From a checkpoint of a small image super-resolution model.
Training: soap at rate 0.0018, 13900 steps, batches of 128.
Rows from block 9 of a small image super-resolution model, named by matrix and row number. Rows with one number belong to one channel. Each number is 128 + 24 x the weight over its row's rms, rounded and kept within 0 to 255. All counts start at 0. Numbers have three digits each.
After each channel's rows are labels from the 100 images, of 14976, where the channel reaches its highest value: "top examples" is what is common among them. Only what is clearly more common there than usual is listed. The data: Sentinel-2 satellite tiles (TerraMesh).
# convs0: first 3x3 conv (model.mid.0.convs.0.weight, 384x384x3x3, each kernel summed), inputs 154-230
# convs1: second 3x3 conv (model.mid.0.convs.1.weight, 384x384x3x3, transposed, each kernel summed), outputs 154-230

convs0.283:142118103128092091141161126170197103118126096119104118169101119108136098117152079165143124163125135142114164119168172136123092150114127139130107110115131103151175132126131131097134107144103104130158109138155139145111085128123139147
convs1.283:092103156136116120099115121136176096139073131123142122141128154110139117145136165129101083139116091148123104115158121091132119150083131146120155125140131143122191123126098134126122162185161153122127135104138093139110116177127110148
top examples: clouds; main land cover: clouds

convs0.377:092141146113129098125184085109174085147120136136137130094119135120121130121197130151165077120122126105130094128141117123138176128093129174151141150151129109109136090097171121177130148119088116159112117160110142159164178125124185166
convs1.377:146148152112078149076136060136138106138099168127110146135137134108117142117163092141159099079133114143095147144147123117136091142145165119103146111105103150135112135130108142160116120118134171162191146095109146112136154124101170136
top examples: main land cover: rangeland

convs0.224:132088117145172146096102125149162164137146145123119116143115119146142124132124119074119066118148095141117129114128127127140133111103144138121099114121163123130139115076154144162131149107200114112164143089174088144120142136128124141
convs1.224:153156155119103163112130121087160102150095106121164104153120119099134167142120114142090112098138117156151161150116090142108140114141152092092153159104126112147115135147124122114126143127121152163096104140109125126103125160147158143
top examples: clouds; main land cover: clouds

convs0.89:163137138167122123137117112135149199141144181130132149126120100119160153130134159129185116109129163130147117093124087127121087103149156150132087177127120108155119120131123130128144078134103129146121110203122147125097093160152121136
convs1.89:132111132139166128137124138137133133090128123143138103150116124115137131137106152085133119176080182124122160160130136100127111104154163128149106145170153091142126108119100089151148088133137146107103115130120131157099156115154157123
top examples: snow or ice; main land cover: snow or ice

convs0.267:104133110131148200142141094121167121127147132152132143124119154121105110110187108120157097125088128092153093078080119116137079106150149176108099139117126112137126110126143168145136152120171084103154130124135122136108115169114196154
convs1.267:139137120118161122124145156178140147153128105170128153103165146121118100132097128135099122146104148122135127124119100111128101111153153155121110118149114132132075112067107144140129170089085127144149100144113125082150089141120105133
top examples: clouds; main land cover: clouds

convs0.301:126115112127125089151121118128140094150133106135155125124118149143143140113147151101104095138151131126137123151127119111066139222128119123126128139120101118088165142132143097117134167121109111106075141124063140086099141112117106167
convs1.301:104129130117078088109146123100124129136075155136145150109097131162116107139128120090143156100124137151116099131140132088084109129150153113163164108134136135156123115078139114103119205117126119133120165134123135084109159157159138114
top examples: crops; built area; main land cover: crops

convs0.20:112084161133096176164137166145130156096114122115192114105153111127110113130092104153066110112112120102145090121117124122119148136150120168131098152117102114192162118111078085110153161102133111107115110159131104121135114115116108122
convs1.20:112126135115121135136112145103158135125144112097124120141095120136115142155111144146142156137106131151101074146113158138145100095133132159123104126109099106150098117136131097125119105156116135085091129125135145125113093122144170138
top examples: snow or ice; main land cover: snow or ice

convs0.288:134128129100135123129132150164141119073127108113101131101117129126129106145172109127129087123160113115102107166162156108113138137124178130152116165117136129174185166128177146117139153128121167120077135125122117142143165126142156161
convs1.288:159109142129133135151153144180136131116120136121107122115150168155137096153162114141120122145099156141130165123084110113130128144124139131108194145120122155100121109144167120153132181143124148151148108132137133111078105139156174128
top examples: snow or ice; main land cover: snow or ice

convs0.57:104124118107123070137132136138142098172125115136076146090146161118132131177157122111142080124129139122153137134092108140126122095087108132128201156099102113146146097076099150098140148134187110139160137082104101138170165124124164138
convs1.57:150131127138111099111148166165149128151151132126128146138133099136092181110138109148106116131064100122123116149109177099117115119137119143144145150094092131120101141068117119178119144144123154164132118135079155124123109126114191112
top examples: main land cover: rangeland

convs0.337:095110135102123086146127151126140149123126133108112152071103143122142075109117093119180218116163128182128138119151139093138139139151141128112153131123126161145164119159157136120135115104098127139128132149119129131117121116171124120
convs1.337:166176172094102142164105110081157121135083151169145111132128104116131113121132144188131180120137184099109157149141099126124175121079166135101129131135125134195169165127130119092127144159134121131142122133112126152109129133115113135
top examples: snow or ice; main land cover: snow or ice

convs0.215:134118121125099108100091133109140083112160161183117149121122135094158133131174127143128141129122130131134119092097120116131126110204119150113159120138121188160126105150119126131096108119170156156153119166104143093163120131154142095
convs1.215:079108077141120114143132165137154136130100134152106138153112171166123121119126123128113127158143144096106146146120136133137180127116137131143102130137145156103124161105112142120175113167119121186157123111143162139162141156106152148
top examples: built area; crops; main land cover: crops; clouds

convs0.202:118141154118162124127143116096154132126152130156106165116150175091117175089191109089095144112149164117133180115179133129143162130124102091148127131143147096140122130125142115080138184126152094187130126084111142145178142161169171115
convs1.202:130138089135086088104112110114143120140083156109133102109091116126117126136155137161116099125117136122126093114114117125113139117113133124087164152112087157127132154092185075166138151117124145146101116118121127147139133106104183157
top examples: built area; crops; main land cover: crops

convs0.164:125108147136075119097151186122138088138136085141136122158112136122133129129132112184137079130140194177144105123096129114107169126098114146126109119117089157104129111100127128112110131115119113133106120125154114135094127089132126127
convs1.164:108124119173148129136102144144126112141141143136111106119139148145134130141111136123099122125118021151140145145109122112087173127160133123134109101126137120119129135087113099147080163120112156126111130101092126163151159176113117130
top examples: clouds; main land cover: clouds; main land cover: snow or ice

convs0.175:089126121110134114090159091090143128132103158116127100134133172107118094097161104139123106094124188167141188148097133139118138120114102099126124143159106116124103133152142153156120185097156100104115146126105110092163146104164112102
convs1.175:108152156124138127131133104120100157132087162121131122118116095144162096116185079133110101124173144145117131090096138112102147120129123101041138120101079149141122107165151110137112165067079113163138093136106126119151144126092166164
top examples: main land cover: rangeland

convs0.378:125157114134139133120145118127095124133131091128133159106116155109109079086119129134149138105086144147127149105122135122106167130134116101124154095124099157099157108129140136110157102134074123145118127111150119139129060123151150172
convs1.378:120120126133143127104140092079153134151094144125118101117093115110140124180117132149151151142152158137120132127138137116115123138125164130119135137123125163130141152126171179117136143124124136156140146105125162106111133148132160125
top examples: built area; crops; main land cover: crops

convs0.208:138148142133052118197102144105144132132136123190169116137125116133128141153162137135147158115162115145119174138193147112101156151095087128168146126121163097172108114122159160118131138113110130136126131074107142117137128149136153112
convs1.208:131120136128114131121140181134198178107173070140080133158086117143123148116084100135129182098093123118122161103166129097100118153092100159111136102134126146133190137139119121126119127139138099119108135112119122171073119128109092121
top examples: snow or ice; main land cover: snow or ice

convs0.127:108125131088123092065126111133129115173139142151140151118129103097149123103113090158165164146121148138127130102093133112124176119124140094129144108108116155159146129143137096163140122131120124160150133144095144143115125163149155158
convs1.127:124137086109137108107161129102140127118085157173148154144061114132082147133114108093153168159118164105106132149108179117132154168174115116152132145117150103122155156103143178146156115139136107147160141130124156124120194137099166122
top examples: built area; crops; main land cover: crops

convs0.338:153151098103149124158135092166141117157152146152127152145121151110111118108211116137094113127102174118077068148139125140120133133132147129141158152155119143172155090139188127162109155096112126136131124088097120143097102102117121160
convs1.338:154132124145114144135156098130141175119089113093145110130116135123129099115122099153139123074111151116129143119095085139163128106150155098129166147135151127158111142117132128197127155143125174131126135136127122140126116140145140119
top examples: main land cover: rangeland

convs0.272:144102117143111143125142157111131162093143103136163124174109099108136154105170108134114113104175120136131162096169129069122081127141121158164142117170131117131117132109120130109115136110162115127115119105111138128090099181114093114
convs1.272:133083120142118154153179152124184128149148108083131121101098144090083137162101120174128125152075103135116152096169193143097133129113208128090097089115166143151109130155090156161159130102144127098109127137121123148145115156073135142
top examples: clouds; main land cover: clouds; main land cover: snow or ice

convs0.240:148146152118109150118148114168137083123191111148149106084135152134064175085122137086093097111117144189124144086132138141129114120112135160128130145118134166122129126105094110095137088143102173140105124107113088146153095150162114118
convs1.240:132110113159088147123147089171142110088134135152159114116124123090087138129142144104133101154134110111167135124133132111144146110122155127103142129150112073130124146143095127128108129132182136114137104170134149178122142178120114150
top examples: clouds; main land cover: clouds

convs0.114:089109144142110119129109115100098119149111181158134100125113141109114140114145088135131142116108191126105125144155140124116111127111098116129150115128121128095120129100125122188108171102073105161117145159084127130089148125153125123
convs1.114:168149070073142110093145108130169142154160138135084123139086153121163130126136145140182090136107173118097138158121119151145117110141128145127142137132106143123132156141181122143131096112119119158143102117105147089132084120112183111
top examples: built area

convs0.46:091148139120129120138135102096158088153141168141153122130098150106135124088155127127139124121117210139098095101117136094140168129138116113117124146126120152099118113103179122141126171110108104142172138069098119161150148099131160152
convs1.46:117140126113131128106166139125155089115091119127130120122094152116129101153146097164146087119132150129146114125103140123145150115104119111091176133122091140156140168145143145126157123145117159149134119130127128109104128138113134136
top examples: built area

convs0.231:116081104137152136138137101128128101123122185105178082107112182128121114125145118103173103112097184121120141152133094115109112131131154145129125130147133150123084145127131111137146128112144114119164143134106186142145108109113059140
convs1.231:123125096106120141134114115084139147120117165103124075130138167116128125158122077145107111135097166163126120167095139173119144125129132138095148160114066162157116157128139130119149094159101121155121126157128160138052083133134134140
top examples: snow or ice; main land cover: snow or ice

convs0.206:108124161105182126097127121140092124104118085085141111165147107132143134097149168166167150100115127086148127129136131149135125119123127092103142135132102108139103104134111146159145159110094123117113128166093165143112095145140144101
convs1.206:143144167174169154117152134139112166179157131154174146152092132126167116137155093126147117137127146099143118144117108173131123081110133143102152131144126089128102155122110151113128151118153116107106121155137116143119146100135143085
top examples: snow or ice; main land cover: snow or ice; flooded vegetation

convs0.172:100100115119127157149120130121135109108142142104108072129133119118103124129178121103154083145137144097141129124123118119092110138103132161143142099134109089118149134139140129152115147131127094135110141134146131105111163103095112147
convs1.172:134109143115102096102106133147087097155156166140108115146162140121120165131121125112094089127160100165110158131139084117148098092128145139162141103113097131113112087136129087124122151105116114122158146127124122147126130120134087130
top examples: snow or ice; main land cover: snow or ice

convs0.140:146134099149109132116111134160117141128141176107120141109150201133076169091185112102137087129133118153137131146153173138133114121133120149106088105157132083104168140090130150184128158118148139122130132120111083118116156127123116141
convs1.140:155098111143083105135152150169113076109106175141135151103111175124125148118143118122193114123109094119125130147090115063140122141158127101140169118092143144103090123172137126169130096140124141156179100153169139107079145110081178148
top examples: main land cover: rangeland

convs0.67:126172100137116130081140146153193143124132143126139147117156163145123132134129154126097196139107165096114123103136141116127165137142137143115079137127132147062144115134120119115134099156155118113161135138109127134115118129130092164
convs1.67:130117134132156136122138129135114152106128135159099134123110150156148140103088164107149172173125168164110101138134155150148155159145130130119116114136133120145169121114142159127110140149137121129144144125157124113150149181164092123
top examples: crops; built area; main land cover: crops

convs0.252:099133131124145121128130149123096150184168103152093106110138130128074146127120112100108121113121090187140131089102142133151117145144131087131152076143132146121134133126132184157132129110186124136152144125129140119156131116130118151
convs1.252:160125060141098080088111148117088121164153164121137179141124116133133122081121124124139136128098110105131081152090148112152114143149088132140135104103170133116104160070135105126099082119154115098116124111120116097144160146126197149
top examples: clouds

convs0.180:145071096156085106103136114141153126101157128114096174135124124135118118156092132083127255149117156131144151107152137090100105164116151152164122158136143148133151119096117137126122131141128124131151143167101147124160128165162136115
convs1.180:101112101114139108157164134123164116106152135126127162090100108151144076135118133114183185135108162089131088122143120139120148145122146161146067158153138147159185139127130170120147113126131099106176151131130117109088101153144109116
top examples: crops; main land cover: crops; built area

convs0.111:130108143127128071129121158120130124151144156118113141138131103117115133128160072106097095121142109131143114125138077134095171135120151147110123121145120128140171113116128133178156129156122125134161135070112129117148167151126104153
convs1.111:159146112125095072074172108150131123122105155152107133112118135151108078133111144126172122137158151138134104109141141132137118100103128159106123156116176105118111091122142117124146105148119109124100126092146096149143127145115145167
top examples: clouds; main land cover: clouds

convs0.160:099180114128143091126103147116108087116120120131124120106134141105093132150157112129116101142161161157094145106099167120109177113113135119108109099125118139160099157127165124127121118152129154129165114136117145144130150105169130137
convs1.160:083173103119141110121122149112110115130096134148127127135111135156144137121172116145125156166104131122103128130131137105139129107125114135113152098114107139117132146112185132129123159103074131157132170107143130115121153130145164109
top examples: built area

convs0.347:096202137127125142155128118130135175125132133112152139115117122112132138139188131172150213160146143151117167112141116090085132124107123094109149134129120147128165098163130125101106095137131112157123125154149151148091119141133144148
convs1.347:103170166087170110108120112126196122128096161141101124093113144158160095127185137157161156164124163069116107117152175110130162125097152152132139131156103148133115123127128155097120160087080158128113132088089138129108148110135113131
top examples: crops; built area; main land cover: crops

convs0.203:167118089109063143104109115146206144120166145125149122082128119140124168110136153133139115113118187114126085127085126133132114152149124154115082138111137139183164126155150139138123122101135148153166124175108157103174090158159117132
convs1.203:137138138183155075129124130069138187107096145140145127124074108131144112149083142167132133122094104172138151134138145145142143149107148108088089111147152133091094149100111168152143080167103136149115118126116157111154110148157090116
top examples: main land cover: crops

convs0.151:096131111131103134145131119133143105129134113173152141129132157112113098142187097152114143128078118105104075124141170125117155123144133129139155127149144133172145125110121191147122183137172132134124120137153131115109129101147192160
convs1.151:155140128172153090109178109152133115121122110140142102136132104116131172120079129097173115146089150094123146122121129129130115122154119099162165147119127153137095189149148140142152127107150150141162143117122135129137122171103160142
top examples: main land cover: rangeland

convs0.235:128201172123181111116140136102127147154119158119115133164137187092144121126130156143119127132115118133174094107110145140127168109120105129090088107117122158076126050124173130182127107108146124133149133126146153142141142137145140121
convs1.235:132129128125151142108102111116157126081079143121171131131112128143171150115149100178151117145105150082096171136133104125125101143075132123093138153130126099113112147134120167105104137134138164153128128145131138113134179113133178154
top examples: snow or ice

convs0.287:084138118143129092148077079155095090180124180126151127127136137133108165120186134094112040147136140123132148153122122133129108125124115103148143136103114118112132118116184134142120132129117133162143129131095128108185154134123099151
convs1.287:147147141133121108120112176107172099145126127121119145134087132122161145095168118167138097127133111127114184166114118108135126131145158099130112098115121149091092106152107109141091115094131129126118114112104136111126073143101177133
top examples: main land cover: rangeland

convs0.200:109139149167115120132121120121129120139158116131107101162164154118117178125135115134141112113164136158132130110079118158147143123121133080129085159151152136115117082155107107138132136121159103118154117140163122167117138159087112142
convs1.200:110104132147105158110125149118150108131186076084103126119177119115125118127123111136157138165134028155130144152129104131119110149135148121112064100126145112117140115165104137150128124136110081097098160077113097133124097137114116110
top examples: snow or ice; main land cover: snow or ice; clouds

convs0.344:113125129164086116133146156175146097131164156140161132118098147129146161072199132139110058105101109083167090086064104138136101110153135144100131129100137153139128114104147139145166137135172128144127130117118133109149121122159112156
convs1.344:168120123135088153095169108129164144147116102158147157133100127124151115100126119108105138124104125120097160134139112126129117129116167111118094108103132107099097110131141174148174138137131152109136114150103155087123170179124173155
top examples: clouds; main land cover: clouds

convs0.30:101114123152088130151170109118142110128126138115087156125136159109114145124145156133133118115109099126146096117181152150124154114110122143122179096164156142137123121083143112134103168149177156154116128134128151130164193136182105121
convs1.30:134106133099158113094178131161123093098154135135143140093114130143105158107134162119085096154091136141120159153146144111183119156132187139169094128075141150075086099086111095144127132163164161115121141144137134094169144156149144161
top examples: clouds; main land cover: clouds

convs0.228:160182161121113158120099143173117121132113146144093107146173131118150150166161148075144161123168100093150140123110134124132147119135118149156127133139107138113127182154120125116139138126141131090134137140130117139124117112123131134
convs1.228:124148131140112114146124100133132163136150139112093153157148151120118131151169176113130103143146133161112125130153135082116168085109075142080130139099099112116103106129148121119124141127107091133110115143123109184126178099110150118
top examples: snow or ice; main land cover: snow or ice

convs0.198:109125143147121124121179125140127136131170128155139128141156162132125190069125111099087052128146177111173174144094123131132107125152126159140161107133160151097112164123145114107144126154107117142134125133165121159111100147104073144
convs1.198:118110129118093178146123115118148110115143129161131116157114148123115135077085110129127101149131144111079126107098133107135105127151106114137110122127146116102103140163120120156145073117140155128132146148145139128147090124141092129
top examples: clouds; main land cover: clouds

convs0.13:142116142111140104103102169117121102180142128144105139144119090135149131129132139105117117131118144098122108121079116106179118128166122100107102113114145128078176124142118105108130119106149125113142128116083087119133169119110125094
convs1.13:118086082133088115105131149102105098137125141131133120132078146154105125116111145097156171122137126131095096174097135147125153162134107126149111174140135112121168136119150159144147114159123127141129151127152156116133111152174130114
top examples: crops; built area; main land cover: crops

convs0.286:128084134124141148142117128146140159154121135105117100115124121128105153138090109117099125134097123134116149109164123152136128124180116125116108143121141171144174145114121154110111075150126152128150117109102114142137190149125120111
convs1.286:179078151158092113160154148173163119149118132148122127137140093165100117145156126136086164108143136143145112126110165118118093142147119073117147114116159084114131155106178133124176127161144135119121158074111134129083122144169197093
top examples: crops; built area; main land cover: crops

convs0.192:113170088118149112130134114131102105187109109108084141142134099139138159172153138089124080149125123096126093102115167111176119118159112159104131124137138116155141143123134119157185160156194133128120141162125131157182151153141127095
convs1.192:155076090127119115126126159143123126122132140134170137113121116132096157137113151111116145146088104156137130126102156146085120122151112107148139172113168130130138151120113166155153139125163131119154141125140144104135144167102156186
top examples: clouds; main land cover: clouds

convs0.78:123100128137101193141144147128135121126131092126094115125122096127105126136066127107123106134149097156128183148144122126128143127144134134115141105151130113127135156079103082095154120128162140118139137114103093145120165145124101115
convs1.78:152093127134128159126126101104159084139177108123113101157131128139176157149115178111144185148113141166128060102150143096142100158102138162122163140108145137123143129145086156124163151124145128147149137098141147144115135160112153118
top examples: clouds; snow or ice; main land cover: snow or ice; main land cover: clouds

convs0.368:137134139102119091122121095142139134112143130138152092132105129116149070120160105133113128105108122085068113149130116135100145125127145145152135140090128107175092105145172152165129131136121140126109134182138123118169156130149151141
convs1.368:151151149116133157117123066051154105137091144129132141109108127140130125142163097143134096104126123156127141106134118131118106118111152068103145110115141130140115122135127156131143145152103122154156145128100096111134093144107145071
top examples: main land cover: rangeland

convs0.204:114132133147128094190124120126129122093124141139121125169082089116154157148103106137116102135130109136134184176122118145116150142118064090159089108143108106128133128179103105111122169078110108131124118167107129136097117103125115090
convs1.204:145123187148103128136120151109105106148118141118153094132171102131137104137146144133126125139120131157130084122157096149129114108086140147123152113182100111154158134142107107110090095126108125105091163134128121130145167101138108098
top examples: snow or ice; main land cover: snow or ice

convs0.169:129115113123112128131106090141161099115121153151153074105115119132126118128197104181119039145150131114083179101110133139070134122127153111143105181129109140209143058093163086146151145059125127130152123134090081129108116160101130126
convs1.169:137119147161115139169120134141184144105075162133097118161132090096116126134111082138143097141099125142123141148112120090146157137107136082118136125124106103112114100135147145150134108095123148100158090157129134140095090130180119143
top examples: built area; main land cover: crops

convs0.182:139087096094119122140133149158210119099126163118134111090112173125113171118118107102143114148116170131136123158131157111119101145134139178129127166107120149099119172128111094104135134114109106122148130075110122153152155140123101124
convs1.182:107119124120101152145092134124135136086141123114103139172108159140105140111136179177135094144120137168091127131126136150147119175096110204183111132109112117114119141134112100141085088169170129116165107192133166154101139109169125153
top examples: snow or ice; main land cover: snow or ice

convs0.242:168177097156091103166122119100093161102138149185163123131151136124132107133160115154167124119125168136131105128099116144122110129130114158127157164115128101194113150172087174128129068124091111139144111135133142123147121120112174162
convs1.242:191133172153145130144139124124159123133111115143139108142126110110134117179138131122143116143127169108152128131133116130145123145133170126094166151109109102151123155132105101115133102107119128102093131103117113174125132081112112124
top examples: built area

convs0.221:129156134158110097085121125082131129117113118148187081133154171140138164116121123147162103136136183139105122122108139125117134102109093125128143120121101156100089156135172131053107108107147132128137137145149148105091072094132065129
convs1.221:119093108151127122154124145144135163122137162149101081153119119120153090150138108150165149115152097159103123157147136135142161159145120143114113158108128157158145120135147129118096134123113125154132106159104134119104137138108106124
top examples: snow or ice; main land cover: snow or ice

convs0.80:114098150142079122138179112155071167125152077103099170143115112131110152102022127117118160118114113123130132118151142124140118139129096138110113114138150113134131127112128122095161156113164133104130125112126105183171146160141091093
convs1.80:143107145129138170107183109114142114133141118118167149101140109122126163128146154108136149102116125122114137115200136149111096094144164076128109081122178105141103146093074142145159163138117120144137150102102133104174149134107129150
top examples: clouds; main land cover: clouds

convs0.139:168111118141106129165118142122122156125117146180149106120125107130118119083192120140131084129137112097121152114125151124133133121112157122143194150144125122174128121145176182114143116118107131122133108113083113150096125145121175143
convs1.139:148120127161117111149127145133128147159088108105138115117129106120121123110139143130117078143108127120172139100112149121131135124128139166110100143172098133185161140115108104122142114096103091135106143093123143121089124116131137150
top examples: clouds; main land cover: clouds

convs0.321:108121093170169090144124098110123130120131167108132161100138203114102084136093120118117119093134100117123125168160120153119110091114114127125158144135131137082152176145174117125159146135101110117169113128143128125125145099115111102
convs1.321:124079085133126115147109123116111109120142170129117109162170118103145144113138097141134110110137117132146154099155147127119114158146141115149146113123121111116128117150158127141147128139114109131137131188130129079137097124123159144
top examples: snow or ice; main land cover: snow or ice