{"train_examples": 72500, "image_size": 32, "task": "super_resolution", "norm": "batchnorm", "optimizer": "soap", "beta1": 0.95}
Rows from block 7 of a small image super-resolution model, named by matrix and row number. Rows with one number belong to one channel. Each number is 500 + 40 x the weight over its row's rms, rounded and kept within 0 to 999. All counts start at 0. Numbers have three digits each.
After each channel's rows are labels from the 100 images, of 14976, where the channel reaches its highest value: "strongest on" is what is common among them. Only what is clearly more common there than usual is listed. The data: Sentinel-2 satellite tiles (TerraMesh).
# convs0: first 3x3 conv (model.enc.2.1.convs.0.weight, 192x192x3x3, each kernel summed), inputs 96-191
# convs1: second 3x3 conv (model.enc.2.1.convs.1.weight, 192x192x3x3, transposed, each kernel summed), outputs 96-191

convs0.138:523478518485476573498507541475496507537560539508527594489454478600506471489514465412424459493523493544490523522595521535521500529482501499443495538534478471496441490570471450491503540458533512525447474450516560607506510498570491386531532484509531484613536543575485464534427549542566454556
convs1.138:476508572421490475495502495475616515475515507485489551523523501499576493498462497480476518486500440482496497508514544563555533552480547542500531460519506503570475523486427501534416547480484421508517455446548516469481511468573512466561510505483484604510488496500544549485484612444555489434
strongest on: snow or ice; main land cover: snow or ice

convs0.99:490493529460562508540529470473458484501489458509512400471497539510529501480568438450452483475420573532557486510512494602520544529540555442527468436540461543474480553510523462553449451458552521482492498445455512374448409505475492503454442517517583533492530486440476490507487472493499561543
convs1.99:442521544482557474548517414465441448528471425496471502489444518469529551491463532501459602469528611483530491473464461558456458534489603485540513468523473596565475468495571490530495469516481549488411511546444509469497487469523542473432521571508566529487496521540507553458442461493538511512
strongest on: clouds

convs0.53:504467471469526482518513479464397531485479496532509419508524489482485448471445496501560440522477412510482419527463497438528514481543510432454500537416554486439550487457508510491559461473544425453505503446515476538481538502472505517548515553450494451442441511574483479486514481520522479459
convs1.53:440497573553487449485501542499479512531471483508476532485566564461457504531453454444539419481529520465539563489456445482485463518559451504549422509485500505537569543495526444442573414485481503509463458449486479487527457476486504466503471415474536519518508435529526462513434457564461485574
strongest on: crops; built area

convs0.8:541471482538500464527469512479529491512460440478538379545562462495472428475515488490497539453455547534440535461483523518482497508407485543475521444573523500504423425490544518476485557484515478493470432432480459470483465495445461468505449558466555467502479508486511433469500578519492498487
convs1.8:501520449474489537589578499508457465502493532528486404525544554569376481490431513433502495444415526536522485519429526464489531493547538539514522517457483540551555446400572536515448513448492587542472471523514456450471544503483474516483475561513560538542503497511544472500491509550470451511
strongest on: clouds; main land cover: clouds

convs0.165:417376463530503518557510430544491530472505505527431440564496522426505462485499493507483500521503519564385452468484457488511495518599500574542500530448504542534479455483478505539505503478527461489485505555529490491465496457549463476533493538541503535474487507537613476583501446529462501496
convs1.165:429540475536528409473551561508481464394509500475487525543470485482544502533486487504491512517484573537494507543500471548528461485582472466558492544587518449518445500570494505528483517541530402519497427584490480496471523516477529498547465469518475457506461406562410458441539563444479557518
strongest on: built area; crops

convs0.183:456505465502505503483491460432418536489489447485539513511452593475487478515484474497503533557494537498452522477515567556443575525591466477519530503510555569601468577438461499467516529583517482529498470488497492424497592442565512424536556460489483464478478474479460536559526487463533417511
convs1.183:548545490489516516473508473507486505548550431487487593480559520534494479581448502500511562508455430459464484495498515464540531529539487432515472451483491553513452497594494433493578562540476493446530494523477460466548519559562471479557467479505505512548505524547479467594460451551570500500
strongest on: main land cover: snow or ice

convs0.71:505443489485469425501508535576458493454500447492451440459475500477537500460491463526519455594499570545457470503445462414496454451530583568504462444458511588509499566479526557525522483525500451523534509535486461514465429528461544542511435515467430461450472489462505498463541576514486473472
convs1.71:514458515485474404492478526484483498385523435580511449563519548440416454464465487482542512526530609474529451471517438490465493480484476544544541560519447461460522518470530464512545423510516503465443485453515496551496469451505468523532451445503431499501451519478477484532577536441425482551
strongest on: crops; main land cover: crops

convs0.26:483456458512582497520453485471540521443477488484506475465460516505668518499477510532482511490477509549466469500488523451562504511521522504506526471550512519521418484437540471553509465588471454518529486530518463473439487485443505482499502613470489509452546441517503503507517539520553458439
convs1.26:507494455499510465458469469518476550472497413530500411516451511455568451538482526440492559443496573467530466436469527500476476454584482504456571490554452434540503484483568548554466527438534454513509466490496536509443395559502476514491442552476529494462481484513509519552487505516576556443
strongest on: clouds

convs0.39:529385502514523487520528476494478447440501461434487441555536586497479493543508503472481509544414438534585450548567526523409492521559505550510471458575524486506516526517471556466508540490547528494474493609498494513528482449509543560541470453466503455492483523504487574516523430524472519505
convs1.39:483489482526514482457480531537438486490432520514583442536445467482442573566469463456486571510444514568501526479536461535492461508548546546473537473462483497462493478493453533480463511491515522544547499591500573572486470536498524411488486529534507540504458546529518480517497590483433476613
strongest on: built area; crops; main land cover: crops

convs0.148:541504492504545529486483455463469550500498510548459461495496522464561492430608477504498535511545510542430451520489495431530423491451468531489488466486451504492470485470552512499540450539508515538468539536459455516497501548419494490528523462605479470430529549500535395543507623486537486459
convs1.148:454479470539465485506475535462511502547559634600559533548504523476560553480471475497485533542597529457510534458511569483574482496562492504550552485442540499553455496489574417506551532556507460501509495508556464473460528509539419553624477518485481482490538415499570537493503529452506537476
strongest on: snow or ice; main land cover: snow or ice

convs0.103:503494463539470423447477480531510545471478467578508458456521436463450441460551491550447542538549586482463413515460445455535546465450539539478474518470523554481471513505551464517494442529495433503553440499395483523494536443493516510449550463497479462493489439530499498480550544525497535468
convs1.103:459478467508479501544577504461458526423511494486466459494467507495466500520450450458543479461442579518447516482528480505504516516483503493453577609497511561427458450557526508548512514538521479493458458504479495487391569429467471450432468520469498474515491515474502499484492468545491507405
strongest on: clouds

convs0.3:457524472492556521545522522467420495537498470469544393511491538516465497494533493423517539431413591488504508500581555562457529482536516449493530488500484532484438509460503490498499505515499532453513516452503454430506532544510479471483538517475566492525475505498465501502433496447461518532
convs1.3:445536538455531495557489471532516444545481469458538439537555465509455513493503511466495456476391575485529493489471450588460479492480610530521428444525433616538529495486487488484532464486518581522433505458479446474516501534486538487472450550456553478509497530457528549452494458525484442532
strongest on: clouds

convs0.21:516462511547513465517476612544458443483517523530481513474526435474584442463545457577506499424552474540414458484484427546482513495491540439472478442460503474501541525503483516494520465503488512516408576534476506432484439476503516519449468532525437455483480479495531528496515467473486530589
convs1.21:443448566508573542465493537546509488535444563470474483434494491412577516417550436509454584501548604483505454549470505480471480523532486514482560499556481460462557550515540520474458592573517547528499496501485467510530511498478552470496502540502480484519448433536531547468493529432442517526
strongest on: water; snow or ice

convs0.72:435521483501517417551476453575530560432477459534460532482492509489528503539528449515501535590474579509473488454449455488473554521484518521470524510479519513488452509552528457503440515568464454463542541542573539482509496481488467574575503499384490462537568484505528469469484498487481450490
convs1.72:444455442524468510492562465517481471484617517504514423549455543583476484505544405512474492523502572507527458525469480501438536477491566492511518588460474484489514501415512540563460484505449555457478531480459454532551525501503384463485478502478512488527512507501455465508458510532414512593
strongest on: clouds; main land cover: clouds

convs0.20:513435517416537530459446553550512485480490517477490439497549573484480498494494489435474423489506540540429507514496468511458513492448494497503523530540475493487552531455493500526549565434442526440447422472486435536554661522537440509506441381523488506537512542509498479510592524470560444517
convs1.20:501491477416475503462552483513575533516476479589466472445465578522377472520462482518520436445482500531497515469557424419492504516514517534472478489440542494480532521477466571503527592417530410455499530469476541439514550457494477474486421445495536525475498502454503440547518524524545429529
strongest on: main land cover: rangeland

convs0.29:493522514511426496469501482445490436512486452535423425436406475549574467471518504552463523500445505450462479542442525490513477481483476585484492557568493442492503568485496438447454533561491445478579503469450519469429495505529456486482538507523472511489535393486472477575524465552510555438
convs1.29:484497541466425484494491404442429481495471455514509567560534519516559525470515527479513542414507480520471513503492537478587529535535511560547516547524539530443499498448512487484552471490526438439488483437552420471494509505510534474420480483497537490480524533457403471462463544501588526458
strongest on: main land cover: snow or ice

convs0.44:478471501595497499536504501499441423613466490422544417511528484495513502480513556503535564535410537530506580568473537525448505507503536510512472526492484498596484483472555569546497515483490581493516526443474486446466426535516524502481432546450545440480506483482492479491408526523504491491
convs1.44:462537549530512545571484470536453527574556461509507451442484470490492509489454483498474528437491511532463567523505491486419417475473510515488530505557434557482462461532437471445437507494505596503493521554509427535482552563510550504478458649544493468484482445463493520448483438545459465536
strongest on: clouds

convs0.164:475580455496623510480437540550575471436520567513448467593611483527563513444569439482494513442524518491526451509517477492480514471470505540531478473541449518549443535497492453532468523479505499548457610525428446504451469547511441604485444506502516499486466507494524474539491582524540508470
convs1.164:466471427502576522507456564511444542513527512533542516518469486470541519515468490560522520552586584565468549524500581506490504486465501531460582526539468466530469427404560440517476556470511486532489628494591496517491469507512477527531496508462517440424457469486511497551461576536487481539
strongest on: snow or ice; main land cover: snow or ice